From a checkpoint of a small contrastive audio-text model.
Model: 22.1M parameters, log mel input, encoder arch poolformer, encoder norm layernorm, encoder patch size [4, 4], text encoder activation swiglu.
Rows from block 10 of the audio encoder, named by matrix and row number. Rows with one number belong to one neuron. Each number is 128 + 24 x the weight over its row's rms, rounded and kept within 0 to 255. All counts start at 0. After the name is the row's rms in percent of the matrix's.
# fc1: MLP up (encoder.blocks.10.mlp.fc1.weight, 768x128), inputs 0-127
# fc2: MLP down (encoder.blocks.10.mlp.fc2.weight, 128x768, transposed), outputs 0-127
fc1.491 092 [142 127 165  94 157 116 120 127 127  81 152 166  93 109 129 121  84  97 176 123 143 145 162 139 145  84  85 159 143 115 122 140 142 117 118 110 113 108 150 128 107  67 100 137 141 112 135 144 112 111 149 138  99 117 116 140 116 157 135 123  97 119 135 131 121 138 183 156 164 131 112 108 109 125 152 125 122 149 121 143 131  91  78 156 141 158 125  98 116 161 143 103 133 152 139 124 164 166 152 150 108 152 140 161 111 128 107 149 119 127 143 110 123  72 165 121 120 165 155 149 180 162 106  88 108 150 110 104]
fc1.492 112 [129 130 100  90 142 133 153 104 148 120  85 101  81 131 178 122 137 138 135 140 158 107  71 107 153 116 161 134 142 160 134 127 124 107 123 134 145  94 123 116 148 144 120 135 119 116 130 123  95  88 116 175 131 113 156 135 103  98  87 145 145 152 100 162 171 151 123 118 119 109 161 163 117 148 128 121 152  86 150 110 124  82  91 118 111 134  68 119 130 157 112 177 190 132 108 116 141 140 167 130 125 108 124 144 154  80 125  94 107 134 131 149 179  95 163 122 133 113 129 119 129 129 145 130 150 133 127 117]
fc1.493 099 [177 139 136 113 127 147 100 127 113 152 140 129 135 113 117 144 120 185 142 117 134  81 116 150 130 107 138 125 116 110 142 117 108 121 148 115 110 147 150 139  99 152 195 180 106 152 173 158  81 149 152 137 134 115 126 113 171  85 115 103 143 129 116 139 156 117 148  94 158 107 128 110 112 194 100 123 116 112 109 141 150 128 132 157 139 185 128 136  95 131 170  83 122 112 155 119 111 123 113 118  90 113 143 137 126 111 134 123  79 117 102 115 144  67 141 136 128 133 148 132 140 133 140 124 125 147 135  67]
fc1.494 106 [106 158 117  80 134 128 126  98 159 102 157 149 151 154 102  87 143 154  81 182  85 103 103 106 111 139 118 150 135 112 131 106 127 107 144 115 121 137 133 128 105 140 110 172 112 140 112 135 107 144 116 134 138 145 127 102 172 153 117  86 159 160 158 108 134 104 130 127 122 104  86 118 114 156 107 170 158 124 135 154 120 135 112 107 106 161 139 119 129 123 145 141 117 140 133 127 120 146 159 153  68 122 132 133 172 163 142 140 154 141 131 149 142 136 143  95 198 123 109 131 155 109 195 100  86 126 122 122]
fc1.495 082 [105 129 135 152 141 118 110 118 129 125 144 122 129 110 129 122 142 138  92 142 120 132 109 125 159 195 127 141 108 177 121 180 127 154 180 127  96 120 157 155  99 128  76 153 133 143 107  87 138 166 126 131 120 130 117 138 140 166 129 179 165 140 100 139 157 119 162 135 110 139 103 147  90 149 137 131  92 148 112 131 132  80  92 129 190 138  93 137 145 114 130 112 136 141 105 125 121 155 133 173 198 124 115 118 107 149 138 112 164 135 128 175 120 157 122  99 107 112 116 154 152 143 125 117 108 155 116 152]
fc1.496 092 [125 150 149 157 104 145 111 139 127 120 136 140  88 161 144 157 106 118 148 125 110  82 137 127 143 120 125  72 120 133 142 166 143 137 144 148 133 151 107 104 152 148 155 109 102 162 150 112 129 130 172 128  98 151 107 115 169 139 153 116 159 179 117 135 143 104  94  90 138 138 147 173 157 117 115 117 143 130 122 104 152 102 116 153 133 180 119 146 158  69 100 129 104  87 133 117 115  99  94  78 104 119 118 133 165 118 176 123 136 114 121  95  88 172 148 131 113 120 119 118 150 133 166 127 146  84 114 113]
fc1.497 094 [133  84 133 151 152 118  98 159 108 148 130 165 134 148 114  76 122 134 105 142 147 138 131 111  98  98 148 147  86 104 127 139 144 127 142 128 163 121 149 107 133 149 109 169 113 117 114 119 102 143 180 118 121 185 122 118 121 115 144 131 128 153 164  93 124 117 146 118 116 101 143 145 144 112 146 143 127 134 204 105 140  81 151 134 143 144 164 173 119 104 106 114 130 131 141 149 150 140  62  92 120 163 152 115 170 132 153 148  90  95 146 135 116 115 112 137 130 156  93 149 143 101 128 148 153  83 157 132]
fc1.498 084 [137  87 142 156 107 155 121 168 111 113  94 105 124 107 192 144 118 131 104  98 122 112 124  88 146 159 113  98  89 120 183 124 123 141  84 125 133 113 122  72 137 162 121 130 150 145 204 157 125 115 169 116 140 105 106  94  83 105 157 126 143 124 137 144 124 163 133 124 112 110 123  94 118 156 102 118 110  97 108 161 146 122  96 129 158 120 140 143 131 112 158 121 151  77 116 124 165 138 108  73 125 122 118 152 121 105 113  92 153 125 143 116 126 117 142 144 143 117 125 114 135 114 136 156  96 125 163 121]
fc1.499 085 [145 126 135  87  88 144 121 149 155 113 113 131 114 148 106 130 117 112  98 124 155 147 154 154 155 140 141 174 147 117 111  98 140 131  88 149  84 102 103 134 127 132  98 134 153 107  95 108 134 141  73 132 143 180 118 127 146 122 107 111 143 140 116  99 130 171 118 146 117 137 166  75 127 164 134  96 154 158 121 110 138 128 121 120 120  60 145 137 134 143 130 122 144 114 163 168 124  88 121 113 132 139 153 112  94 126 113 119 132 173  87 152  95 130 130  81 138 127 142 152 165 153 105  81 180 125 130 103]
fc1.500 086 [106 140 111 149 127 151 180 132 132 178 103 169 117 110 129  99 112 116 102 113  82 100 109 121 111 110 149 155 110  84  92 118 117 154 174  96 114 112 124  85 190 136 146 145 137 126 122 147 118 143 120 125 139 154 117 129 150 127 125 171 164 123 140 141 118 143 127 122 130 129 149 139 103 129 122 167 133 143 149  93 149 189 156 117 164 144 130 131 169 124 188 130 105 120 144  91 131 167 128 104 134 113  88 118 135 135 161 120 116  98 158 128 154 117 127 161 140 117 150  93 175 112  80 120 105 116 129 105]
fc1.501 099 [165 131 144  93 135 119  91 116  91 106 144 111 206  99 127 134 111 133 149 137 112 103  92 116 141 131 117  96 136 131 113 130 117 126 153 142 108 120 138 129 125 123 131 209 132 163  78 131 165 160 150 108 139 139 119 144 101 144 135 204 152 156 129 115  65 153 134 128 122 134 125 156 135  99 124 149 129 150 138 131 126 118 148 123 150 144 168 138 124  92  97 117 109 149 131 117 134 107 123 102  89 143 127 148 139 134 130 101 146 126 106 152 115 126 163 129 168  80  72 128 155  96 129  97 119 145 127 147]
fc1.502 128 [167 120  78 108 166 150 155 135 127 107 140 108 156 153 148 120  84 124 149 136 156 114 106 138 113 154  68 112 111 146 135 131  81 131 143 117 131  78 142 134 129 152 136 151 127 111 130 109 135 111 138 168 131 148 139 144 134 131 131 112 116 132 113 162  91 106 148 122 150  99 141  81 118 111 114 127 148 145 155 109 120 181 148 118 139 122 132 141 129 161 142 142 108 129 157  56 142 123 111 144 130 179 115 148 120 154 120 138 144 126  95 141 134 101 139 129  62 168  75 159 101 109  75  91 139 131 122 126]
fc1.503 093 [149 121 135 101 151 105  90 129 145 161  95 127  64 120  99 127 102 150 135  98 137 104 129 123 151 155 129 116 133 145 141 125 106 141 138 134 116 135 130 107 133 137  58 166 124 118 156 123 150  98 113 115 158  87 156 121  95 143 135 142 111 134 145 146 139 117  91 148 173 135 117 113  94 158 129 104 133 153 168 129 156 123 100  58 157 122 152  79 111 149 152 136  72 171 133 102 141 104  66 144  99 128 136 115 105 131 128  89 161 137 114 141 142 110 105 120 112 132 126 160 135 118 125 112 156 165 134 121]
fc1.504 116 [116 142 122 108 151 174 167 103 135 150  67  92 106  86 148 121 157 161 126 119 130 153 149  94 118 160 132 135 138 141 107 125 131 113 107 102 123 130  75 143  96  99 164 104 145 137 118 120 127 125 116 105 106 103 131 162  81 124 141  94 148 135 125 149 132  91 157 144 114  77 169 105 107 103 128  89 109 164 147 102 102 115 156 132 115 105 147 136 147 104 124 134 118 125 172 136 121 158 144 125 136 140 158  95 101 167 130 157 146 109 105 153 147  95 109 113 139  83 155 108 136 130  75 149  87 145 117 125]
fc1.505 100 [130 115 113 163 120 101 117 122 119 136 130 121 182 118 150 105 150 122 163 112 155 147 124 127 155 144 108 145  74 119 111 129 112 123 158 114 103 163 170 144 106 121 104 136 103 117 133 133 115 142  91  64 119 139 109  98 135 132 110 145 103 173 106  92 118 138 141  88 120 177  63 135 163  79 105 155 154 121 125 130 149 155 153 136 155 175 156 126 103 124  91 131 136 147 175 177 106 113 107 108 131 167 133 138 134 119 109 118 128 121 167 140 126 141 151 140 109 128  95 108 132 132 132 174 105  95 149 135]
fc1.506 107 [131  83 121 120 133 162 150 128 132 151 171 162 105 175 116 120 110 115 123 146 123 117 127 155 156  91 118 168 159 138 121 141 143 137 106 134 127 144 157 109 139 142  96 107 109 140 135 120 119 103 162 132 117  98 132 124 104 114 120 126 127 117 166 143 160 132 163 148 122 104 113 147 199 126 102  83 129 141 122 139 147 120 126 161 160 135 150 137  80 160 167  74 101 137 148 185 118 107 157 162 119 128 124 154 134  71  61  91 112 110 157 122 127 102 121 128 114 117 128 125 110 116 156  87 119 122 145 100]
fc1.507 082 [ 60 116 145 163 139 144 163 118 134 137 132 112 119 160 149  88 107 120 115 155 122 144 129  88 120 117  69 117 101 119 153 104 140 120 127 120  78 128 138 121 137 102 116 124 103 155 104 183 121 147 113 178 100 126 118  86 135 124 107 132 127 129 117 143 149 130 130 154 117 134 150 144 127 153 130 182 171 110 121 165 133  67 125 100 115 110 154 149 146 161 134 122 147 129 138 115 162 142 124 121 115 156 148 117 122 114 126 192 102 138 109 125 160 161 113 179 147 127 145 158 132  88 166 113 115 107 108  91]
fc1.508 088 [143  93 119 131 128 134 138 123 199 145 182 107 136 147 120 107 114 140 142 123 108 145 117 134 143 152 130 136 151 144 127 162 135  84 123 155 132 126 144  72 155 113 142 101 138  72 124 141  97 140 156  96 125 167 142 115 141 162 143 161 110 123 102 106 135 122 131 124 185  97 125 181 138 104 153 156 163 150 112  95 103 124 115 120 157 143 110 139 100 121 124  84 109 111 158  82 146 145 104 149 106 110 160 128 149 139 121 142 139 112 118 137 138 125 105 141 153  99 131  54 176 124 111 120 155 134 148 132]
fc1.509 085 [128 112 149 116 143 103 159 121 184 137 154 128 114 124 173 177  72 154  98 132 121 102 123 131 146 157 139  90 109 137 177 109 115 100 142 113 102 135 133 136 108 150 159 133 119 149 177 111 151 152  95 108 147  93 112 135 152 119 119  78 127 135 125 116 118 132  89 138 107 124 146 130 114 122 132 108 119 114 108 155 118  86 178 115 111 129 190 113 148 164 119 131 152 102 136  91 100 129 115  73 130 118 122 136 132 102 137 184 152 118 120 151 113 163  99  91 139 124 142 115 166 107 150  92 153 122 124 117]
fc1.510 102 [136 127 135  76 136 133 106 109 120 111  78  87 123 106 121 115 138 159 126 121 162 150 128 160  80 112  89 135 125 160 114 103 143 127 118 155 138  71 114 129 126 137 156 169  83 129 179 129 119 151 106 103 148 142 114 125 138 160 173 141 101  87 127 148 130 110 133 138 169 153  65 103 135 108 145 160 133 118 136 106 130 174 171 158 109 147 118 113  90  65 149 110 136 149 170 135 138 130 123 127 101 161 115 117 143  96 143 135 100 109 120 129 125 154  92 130 114 124 118 115 153 138 131 146 162 139 110 119]
fc1.511 098 [ 76 154 114 116 115 174 150 123 115 133 125 117 113  89 137 113 120 118 148 148 101  87 104 115 145 169  81 133  91 121 121 132 163 107 173 152 138 138 143 175 114 110 113 177 140 133  93 143 106 139 130 119 117 135 117 110  92 139 164 129  93 151 174 150 103 148 101 140 121 115 132 108 111 173 123 187  72 126 136 126 125 100 126 137 127 165 134 149 117 144 128 142 123  96  83  94 131 116 101 155 137 129 146 169 130 116 147  78 151 138 130 163 127 135 153 135  88 109  98 141  91 145 148 129 118 135  92 138]
fc1.512 094 [133 130 112 152  99 119 112 143 124 133 110 101 124 128 125 109 144 149 149  99 133 174 118 151 125 114 105 155 141  78 113 108 121 131 107 150 119 100 109 100 143  76 162  88 106 130 125 103  95 155  96 147 107 105 150 124  98 143 131 140 125 114 161  99 137 137 153 120 164 124 171 156 184 130 122 112 154 103 116 101 111 131 134  78 181 134 122 171 109 187 134 154 177 147 153 107 127 138 167 171  98 132 123 144  95 132  91 121  95 116 141 153 106 118 101 103 142 134 103 157 119 128 165 108 153 121 140  98]
fc1.513 095 [135  96 131 130 116 129 146 122 130  87 151 134 137 138 147 151 120 132 109 148 117 163 138 155 111 124  68 162 130  89 140 114 133 130 163 141 115 114 141 118 110 122 129 130 159 122 146  53  88 130 176 164 112 145 123 139 156 192 125 124 149 137 127 133 140 123 147  82 136 109 113  80 131 138 175 104 122 154 156 132 138 138 162  67  83  80 127 158 162 138 115 161 124 133 127 132 145 114 148 134 106 122 170 142 101 137 108 140 125 148 139 151 135 149 124 123 132 151 126 148 106  92 140 108 159 185 164 114]
fc1.514 109 [148 122 138 100 105  99 151  89  96 148  98 148 192 114 118 103 161 157 103 119 134 114 163 127 117 140 155 114 136  92 116 142 162 124 131 111 142  90 125 108 142 128 104 184 117 114 184 135 135 156 117 114  93 153 101 148 138  96  90 117 152 160 121 151 156 130 112 118 152 149 123 138 142 128  74 123 122 142 110 100 148 131 120 122  81 126 170  95 135 132 128 129 132 122 103 138 137  94 153 133 167 138  84 123 131 155 104 140 130 132 147 114 139  81 122 169 115 154 122 125 133 165 140  56 151 108 101 114]
fc1.515 093 [121 130 106 137  84  98 155 147  68 155 145 131 192 125 124 129 147 113 111  80 139 123 156 151 114 132  73 169 141 121 116 117 111 115 130 117 149 124 106 135 133 140 111 132 123 129 151 103 146 115 187 164 136 139  96 131 131 136 159 136 157 172 127  95 139 137 123 123 118 129 153 113  99 176 124 112 134 142 143 119 145 146 115 150 124 123 151 101 123 125 100  94 130  73 134 162 121 155 104 122 102  90 131 111 188  65 108 145 109  70 176 116 108 149 104 142 115 139 111 112 128 139 129 142 108 139 134 113]
fc1.516 146 [104 148  91 141 110 130 135 123 126 123 155 137 125 101 117 118 151 137 120 169 102 116  92  92  94 119 164 180 163 159 106 118 105 104 130 118 163  80 113 140 145 116  88 159 134 110 122 158 160 154  88 138 123 111 115 128 147 103 116 171  87 146  85 118 173 137 133 142 120 115 132 133 140 134 114 104  98 151 169 112 105 132 165 108  80 119 178 120 130 156 136 116 164 124 132 100 162 143 145 143 173 120 135 139 100 152 130  96 162 140 113 135 162 161 130 139 125 151 110 130  73 117 125  99 142  92 134  98]
fc1.517 101 [122 125 126 126 117 118 167 132 181 166 142 148 152  85 143  89 137 171 166 112 147 116 150 104 132 131 125 130 133 159 149 147 143 147 112  99  87 156 105 111 100 154 131  75  78 112 154 115 103  93 125 180 129 141 116 187 121 139 101 123 104 118 159 135 135 135 124 168 123 132 144 191 127 117 138  99 125 129 133  96 124 116 117 121 197 110 132 143 140 161  80 119  94 108 138 120 133 127 155 134 124 138 127 105 128 102 140 131  93 131 158 154 176 124 111 108 112 166 152 143 145 155 130 112 126 126 101 150]
fc2.491 105 [112 132  74  73 149 135 148 113  88 159 118 129 138 133 106 133 132 150 118 107 135 150  99 126 106 150 175 116 122 136 116 117 137 130 131 129 120 112  76  96 121 183 133  96 124 116 150  94 106 163 109 152 158 162  90 107 139 117 175 133 118 134 150 115 139 101 119 124 123 100 154 162 165  98 118 161 101 109 126 144 190 147 138 127 153 122 119 102 123 119  69 113 133 117 132 154 116 161 120 126 132 113 109 168 157 118 153 111  63 139 156 135 141 159 150  87 147 135 137 103  93 115 106 126 152 153 124 143]
fc2.492 107 [187 126  81 110  92 136  75 154 162 149 114 143 153 139 116 127 166  75 144 142 134 115 151 172 152 127  90 134 137 147 137 107 111 101 137 154 130 142 119 160 111 127 112 106 118 164 173 137 146 160 117 120 145 124  99 118 122 160 135 131 135 120 183 114  88 109 128 125 148 162 114 156 129 150  70 110 125 147 114 153 154 117 128 128 147 134 151 109 128 124 122 110 112 117 116 150  99 156 113 124 126 146 101 137  72 109 119 120 190 114 159 160 127 144 147 105 105 118 137 126 122 151 144 166  71 106 153 126]
fc2.493 104 [ 89 128 164 107 133 106 129 112 102 112 156 113 128 151 138  75  94 132 135 171 122 157 170 136 114 161 143 103 148 129  81 115 142 107 153 139 170 117  73 138 144 141 126  89 130 103 113 147 158 154 115 171 115 129 124 114  95 146 122 201  85 140 146 137 146 119 165 133 137 106 120 153 143  95 151 105 118 141 156 145  87  96 103 131 145  87 131 124 135 142  94 124 106 161 149 134 137 129 145 136 151 155 112 112 139 158 123 151 186 121 136 147 130 120 119 103 127  97  92 138 139 115 141 145 151  73 135 144]
fc2.494 095 [145 127 151 123 128 131 141 163 118 144 112 108 113 101 162 161 116 135 116 108 189 151 134 151 152 131 135 132 112 144 131 135  97 124 160 120 165 137 114 116 152 165 120 105 153 124 190 116 139 129 166 143 141  82 116 133 123 120 154 198 141 128 118 127 120 136 105 136 117 144 154 137 114  97 114 103 115 130 113 128 157 121 110 163 123  87  64 112 137 131 106  92 143 168 143 140 116 117 125 102 166 162  94 114 103 106  88 117 108 175  89 145 102  89 127 161  78 100 123 109  89 107 131 163 136 129 111 125]
fc2.495 080 [154  95 102  90 120 141 171 134 110 151 142 141  95 135  97 150 109 123 129 134 146 145 134  96 116  93 130  94 139  71 131  70 139  97  97 123 189 116 104  97 177 135 151 113 123 128 175 112 149 108 127 147 123 156 136  99 129 104 129  95 142 154 199 128 148 137 110 147 167 151 157  97 117 127 122 152 163 129 134 132 109 138 157 146 130 121 146 126 110 134 157 155 107 140 137 150 129 112 160 128  94 146 145 137 150 133 125 116 105 139 152  92 153  70 134 173 136 123 147 111 122  93 153 137  96 142 118 114]
fc2.496 084 [128 155 129 150 132 129 113 114 154 136 101 104 220 128 111  99 121 121  97 103 142 171 117  90 116 114 125 171 109 126 133 100 107 117 108 134 129 110 127 122 143 115 105 172 122 119 147 117 150  91 108 124 167 128 141 136 111 158 111 137  88  93 125  96 139 173 136 131 132 135 114 102 115 133 127 165 158 128  94 123 135 150 148 123 103 100 124 121 101 205 126 122 140 160 121 123 130 165 129 134 171 182 155 124  85 117  91  96 130 170 138 164 135 124 116 112 162 134 130 121 133 140  90 153  87 133 139 119]
fc2.497 106 [122 161 148  88 122 140 125 163 110 148 128 112 170  95 126 163 158 144 176 150 123 117 105 132 135 116 126 171 187 128 104  97  86 111 110  99 156 148 101 124 108 105 150 125 124 152 136 124 132  99 136 120 115 105 129 144  88 163 164 168 131 118 120 153 122 133 146 132 153 131 126 118 123 122 148 126 104 165 106 131 145 131  90 108 119 124 135 131 145  99 149  94  81 105 108 109 131 126 131 137  90 131 123 141  82 130 125  99 158 178 149 143 146 142  78  73 113  88 143 115 152 198 149 143 131 137 137 102]
fc2.498 074 [113 130  83 110 132 135 121  82 123 153 138 110 176 124  69 123 132 126 171 155 117 122  71 127 122  91 124 166 157  97 113 150 136 134 113 118 125 137 130 142 130  92 132 156 151 130 119  99 119 149 115 170 107 136 122 186 160 105 146 153 136 153 136 111 150  71 131 138 100 147 131 175 155 108 166 141 112 107 125 105  80 114 117 110 122 142  97 125  77 140  99 154 116 161 123 107 128 116 170 129 101 124 114 123 128 136 167 139  90 168 134 136 108 129 122 122 126 155 154  76 117 131 142 106 126 104 163 145]
fc2.499 070 [100 131 123 150 182  94 113  85 121 118 139 137 149 119 153 139 147 119 136 104 129 128 128 111 112  86 128  88 125 142 108 140  91 157 110 114 166 151 137  86 138 123 151 118 123 150 144 153 127  96 181  89 113 125 118 143 112 125 149 154 110 101 144 145 160 137 123 119 155 109 113 189 112  70 118 172 120 123 145 158 130 181 142 127 140 192  98 116 168 120 155 127 139 136 143 116 134 165 107 137 105  92  94 114 148 101 140 122 141  79 136 116 136 155 124 169 120 144 145 112 116 104 162 147  88 115 108 123]
fc2.500 080 [114 149 135 136 106  69 160  81 122  90 146 113 127 133 136 148 112 120 122 147 148  93 135 139 205 154 127  96 119 154 135 142 150  85 103 161 118 130 117 163  99 119 132 153 102 114 137 122 138 124 139 128 117 147 160 109 117 155 127 103 142 105 158 106 150 163  97 163 137 122  73 117 151 121 120 117 121 132  81 160  85 155 121 123 100 111 154  97 129 147 107  98 115 125 147 175 113 102 130 151 136 101 143 126 123 127 122 142 131 136 100 100  53 146 127 150 139 143 139 149  83 154 109 143 144 173 117 137]
fc2.501 111 [138 133 100 172 113  87 130  87 108 148  93 100 154 141 143  64 133 116 108 137 170 151 122 152 145  99 117 160 139 119 172  98 169 108 142 105 131 110 163 124 121 101 119  91  98 160 129 119 128 104 142 119 135 113 139 132 158 145 148 121  81 129  94 131 176 104 151 156 155 139 130 114 150 120 123 102 124 132 132 150 134 129  94 132 104 148 124 138 132 120 163 109 134 130 134 172 151 134 139 149 117  99 123  71  99 140 106 159 120 102 123 113 130  78  82 179 104 134 128 124 113 145 169 167 171 115 118 148]
fc2.502 117 [110 118 167 148  85  99 117 136 124 138 128 146 156 104  80 123 177 115 133 156 113 137 155 161 147 120 143 123 118  85 163 133 147 110 118 150 121 100 122 144 106 128 133  97 127 132 114 169 141 115 114 105 142  83  98 137 155  98 151 144 107 136 113 102 127 111  72 122  97 148 121 162 144 146 133 126 149 136 117 125 112 102 149 146 150 126 151 119 147 154  99 139 108 132 101 180 125 135 173 106 192 117 149 122 142 124 113 150  74 131  96  86 141 150  97  91 165 133 194 127 129 157 131 127  91 150 120 119]
fc2.503 077 [130 119 130 151 100 167 148 101 113  90 184 125 169 178 125 147 142 116  94 146 145 145  98 118 123 105 152 134 145 133 118  96 191  78 115  90 126 145 100 140 115 147 139  97 107 146 127 107 125 137 146 144  90 120  91 124 180 123 131 119 142 123 120 132 113 110 141 149 103 108 154 142 148 100 150 132 124  89  69 146  99 101 144 159 149 126  98 140 138 112 116 120 163  68 158 155 132 143 143 169 125 140 118 118 140 134 123 162  78 131 114 121  92 134 135 148 111 128 114  86 103 108 118 145  86 119 118 143]
fc2.504 127 [ 98 132 167 131  98 118 119 173 115  89 112 116 137  90 104 112  74 118 139 117 112  91 118 147 145 136 144 142  64 125 125  78 101 113 112 134 111 105 116 152 158 163 154 147 132  98 117 114 143 170 134 164 133 127 139 129 154 135 125  95 136 117 124  98 158 138 109 128 108 205 137 128 137 152 101 171 144 108 130 131 149 170 143 121 124 182 111 100 141 114 108 106 178 143 120  83 125 106 108 145 160 133 134 148  97 107 145 146 127 158 146  89 115 123 134 143  95 104  96 158 114 109 141 125 141 104 129 111]
fc2.505 103 [153 137 126 134 150 109 117 113 159 175 115  97 134 129 126 115 164 130  85 142 142  97 107 161 133  91 133 156 195 117 149 120 147 123 155 114 123 136 119 116 149  87 129 149 135 131 116  94 155  98 157 134 138 120 129 119 147 132 155 102 132  84  89 176 133 113 133 178 124  98 155 108 118 147 115  85 127 148 148 139  96 163 119 140  99 103 167 153 159  97 149 139 114 114 112  69 122 136 128 135  97 135 117 109  94 121 157 142 132 147 121 103  75 109 128  86 169 135 144  85 143 129 113 110 172 112 119 147]
fc2.506 101 [131 154 106 138 154 131  91 135  95 107 118 120 132 104 140 126 140 130 129 155 147 142 113 117  94 159 107 126 126 141 133 112  85 114 136 115 148 178 132 122 132 129 133 158 177  89 145 107 138 103  87 140  82 113  83 140 153 138  89 121 136 159  67 114 129 122  92 176 156 118 122 143 142 147 197 143 138 111 150 130 127 158 131 125 145 117 127  96 174 134  92 168 100 132 132  90 113 160 130 105 123 133 108 116 106 133 159 168 136 105 113 129 167 122  97 150 170 153 116 133 114 135  67 134 137 154 149 136]
fc2.507 068 [174 151  99 101 115 102 115 146 142 144  88 130 147  98 114 132 141 110 116 122 124 157 144 161 123 129 159 135 129 117 119 139 115 100 121 125 131 135 125 128  92 109 159 118 156 108 105 103 127 100 131 114 129 114 157 125 131 163 108 122 152 119 145 136 131 141 105  81  95 107 119 126 143 141 144 123 106 151 145  77 137 189 120 135 148 168 152 122 119 119 140 142  69 127  81 127 135 143 161 137 140  87 153 123 122 170  82  68 149 128 178 121  73 149 138 110 104  86 141 114 104 127  74 166 162 143 127 111]
fc2.508 085 [156 165 139 119  98 119  91 140  99 146  91 156 159  81 141 106 100 109 111 118 139 162 108 139 105  99 130 142 135 131 123 112 121 105 104 155 130 111 136 198 117 115 125 142 103 138 141  95 145 120 136 126 161 126 113  95 112 148 128 108 103 137 136 127 130 172 143 114 115 169 110  80 166 104 121 126 121 106 145 150 111 137 158  89 102 111 161 156 122 159 109 146 179 121 117 166 130 118 110  86 141 112 139 147 106 124 133 125 118 144 139 114  97  73 125 151 124 167 108 160  97 108 151 133 125 157  96 197]
fc2.509 078 [140 119 132 177 117 156 100 145 118 113 121 118 134 148 124 125 150 117 168  92  95 140 165 138  97 137 144 152 116 125 128 111 130 143 141 135 191 128 119 122 139 115 113 112 155 108  65 144 117 127 117  81  55 124 145 151 109 173 130 143 130 121 112 138 139 135 149  90 115 123  85 127 158 117 104 126 123 119 108 108 127 148  90 150 157 128  96  92 109 114 117 121  98 130 115 163 163 110 115 133 133 161 162 126 112 127 111  66 146 124 149  83 116 116 163 140 133  77 133 155  93 145 116 132 124 184 152 156]
fc2.510 111 [144 138 110 107 146 131 120 147  94 152 118 186 162  90 104 149 155 113 158 168 116 123 157 104 140 140 163 161 145 102 168 157 106 104 112 108 144 103 115 161 137 108 149 140 185 117 116 132 135 104 165 140 126 125 134  66 146 163 124 130 126 105 119 120 119 132 127 137 127  85 139 162 168 108 102 121 106 148 135 129  86 138  87 122 109 141 177 130 123  98 120 109 131 101  98 113 132 108 142 132 158  56 143 126 129 144  98 148  90 129 162 137 128  70 100 112 136 128 137 163 129 102 123 150 145 137 128 121]
fc2.511 095 [187  87 115 180 162 100 160 127 114 140 165 131 152 154 144 136 126 101 100 163 153 168 169 110  90 101 130 108 140 126 115  99 121 106 157 132 113 145 146 128 108 147 141 130 115 126 135 104 124 108 130 160 104  85 169 176 134 110 164  96 132 182 137  84 140 116 130 111 140  93 122 119 170 111 137 106 128 127 130 119 120 119 122 104 104 144  85 149 124 129 105 132 109 115 100 151 118  88 107  89 138 150 147 133 120 127 107 113  93 166 142 113 136 157 114  84 109 131 163 103 120 125 153 108 181 118 152 141]
fc2.512 076 [144 129 142 117 128 138 114 114 125 119 150 160 112 118 159 102  91 114 135 156 138 111 121 116 111 127 140 114 131 198  98 164  99 112 182  92 173 163 151 133  80 169  79 116 125 111 111 117 110 114 145 103 148 148 135  94 133 120  97 154 156 126 127 161 119  99  95 138 115 128  97 117  95 154 115 154 124 149 108 160 141 116 143 154 118 116 135  78 122  88 158 121  84 111 101 130 158  85 105 107 130  97 142 117 137 163 143 133 150 125 118  87 177 159 180 136 143 108 135 120 163 114 112 145 132 123 127 128]
fc2.513 105 [115 172 141 120 151 135 135  98 151 162 145 141  78 118 128 104 116  90 121  72 158  91 119 128 162 129 119 105 172 150 138 128 151 137 118 102 114 141 175 118 177 120 145 132 106 128 141 165 160 127 135 111 152 120 136 153 141  83 128 114 139  86 131 145 116 114 133 149 111 107 142 151 119 112 157 129 105 119 128 156 125 109 137 166 172 109  97 119 106 176 132 121 140 144  90 127 120 188 144 108 127 139  79 136 158 114 143 122 118  89  85 101 130 132 100 172  90 104 149 102 160 150 143 162 108 110 126 146]
fc2.514 105 [118 122 139 140 175 104 116 140 153 125 128  95  62 151 152 126  89 126 123 141 143 104 139 173 149 172 126  96 140 102 192 124 116 113 112 167 138 122 146 137 140 159 179  67 113 132 124 140 145 150 146 120 138 117 161 129 131 124 138 135  83 134 165  98 108 153 127 106 142 145  85 119 105 155 100 116 112 127 122 110 110 109  69 106 138 127 108 134 148 110 113  94 160 140  95 127 161 165  90 100 111 127 118 132 113  90 137 141 152 167 125 143 105 156 163  97 143 128 123 145 147 131 130 158  97 145 133 148]
fc2.515 092 [ 95 164 149  73 136 131 119 166 152  97 120 164 120 128 141 102 126 121 136 112 108 125 115 106 139 170 138 142 135 145 163 151 129 152 153 132 141 115 114 110  93 125 144 143 147 113  67 173 140 180 122 100  81 129  75 120 101 117 118 118  67 116 117 159  60 110 152 142 107 112 129 156 149 130 141 154 126 119 131 125 124 125 133  76 120  90 147 141 134 110 141 147 157 139  88 104 151 162 138 100 141 144 114 139 102 156 133 126 137 136 121 131 167  80 153  97 134 115 136 134 147 119 111 132 154 177 134 126]
fc2.516 151 [157 113 161 120 148 118 119 171 143  85 129 136 109 152 117 112 109 111 118 128 133  97 116 118 135  99 121 138 137 174 122 143 132 112 131 119 111 150 153  99 135 116 128 178 118  90 102  93 119 118 152 108 109 110 177 146  51 163 113 141 148  91 141 166  90 124 100 129 131 159 115 124 153 119 185 143 110  98  84 166 118 124 118 168 142 173 139 105 119 148 137 152 148 115 144 131 107 147 116 110 111  72 147 113 143 150 116 151 106 119 127 132 117 174 119 156 153 143 123  98 133 123 116 122 157 187 104 125]
fc2.517 103 [125 104 126 100 163 120 123 158  82  98 105 157 127 125 104 152 145  92  99 159 135 140 122 174 141 118  77 149 102 111 179 108  93 117 137 152 185 100 133 142 120 117 140 143 159 141  72 140 145 135 132  81 123  84 142 140 127 111 175 130 126 133 118 102 144 128 160 112 135 106 124  92 154 167 111 120 126 103 100 172 169 161 121 167  92 140 168 101 161 153 154 138 124 100 127 154 119 124 129 140 135 126 130 149 134 136 110 138 145 109 137 105 101 140 159  95 129 108 123 115 124 131 116 130 160 137 131  67]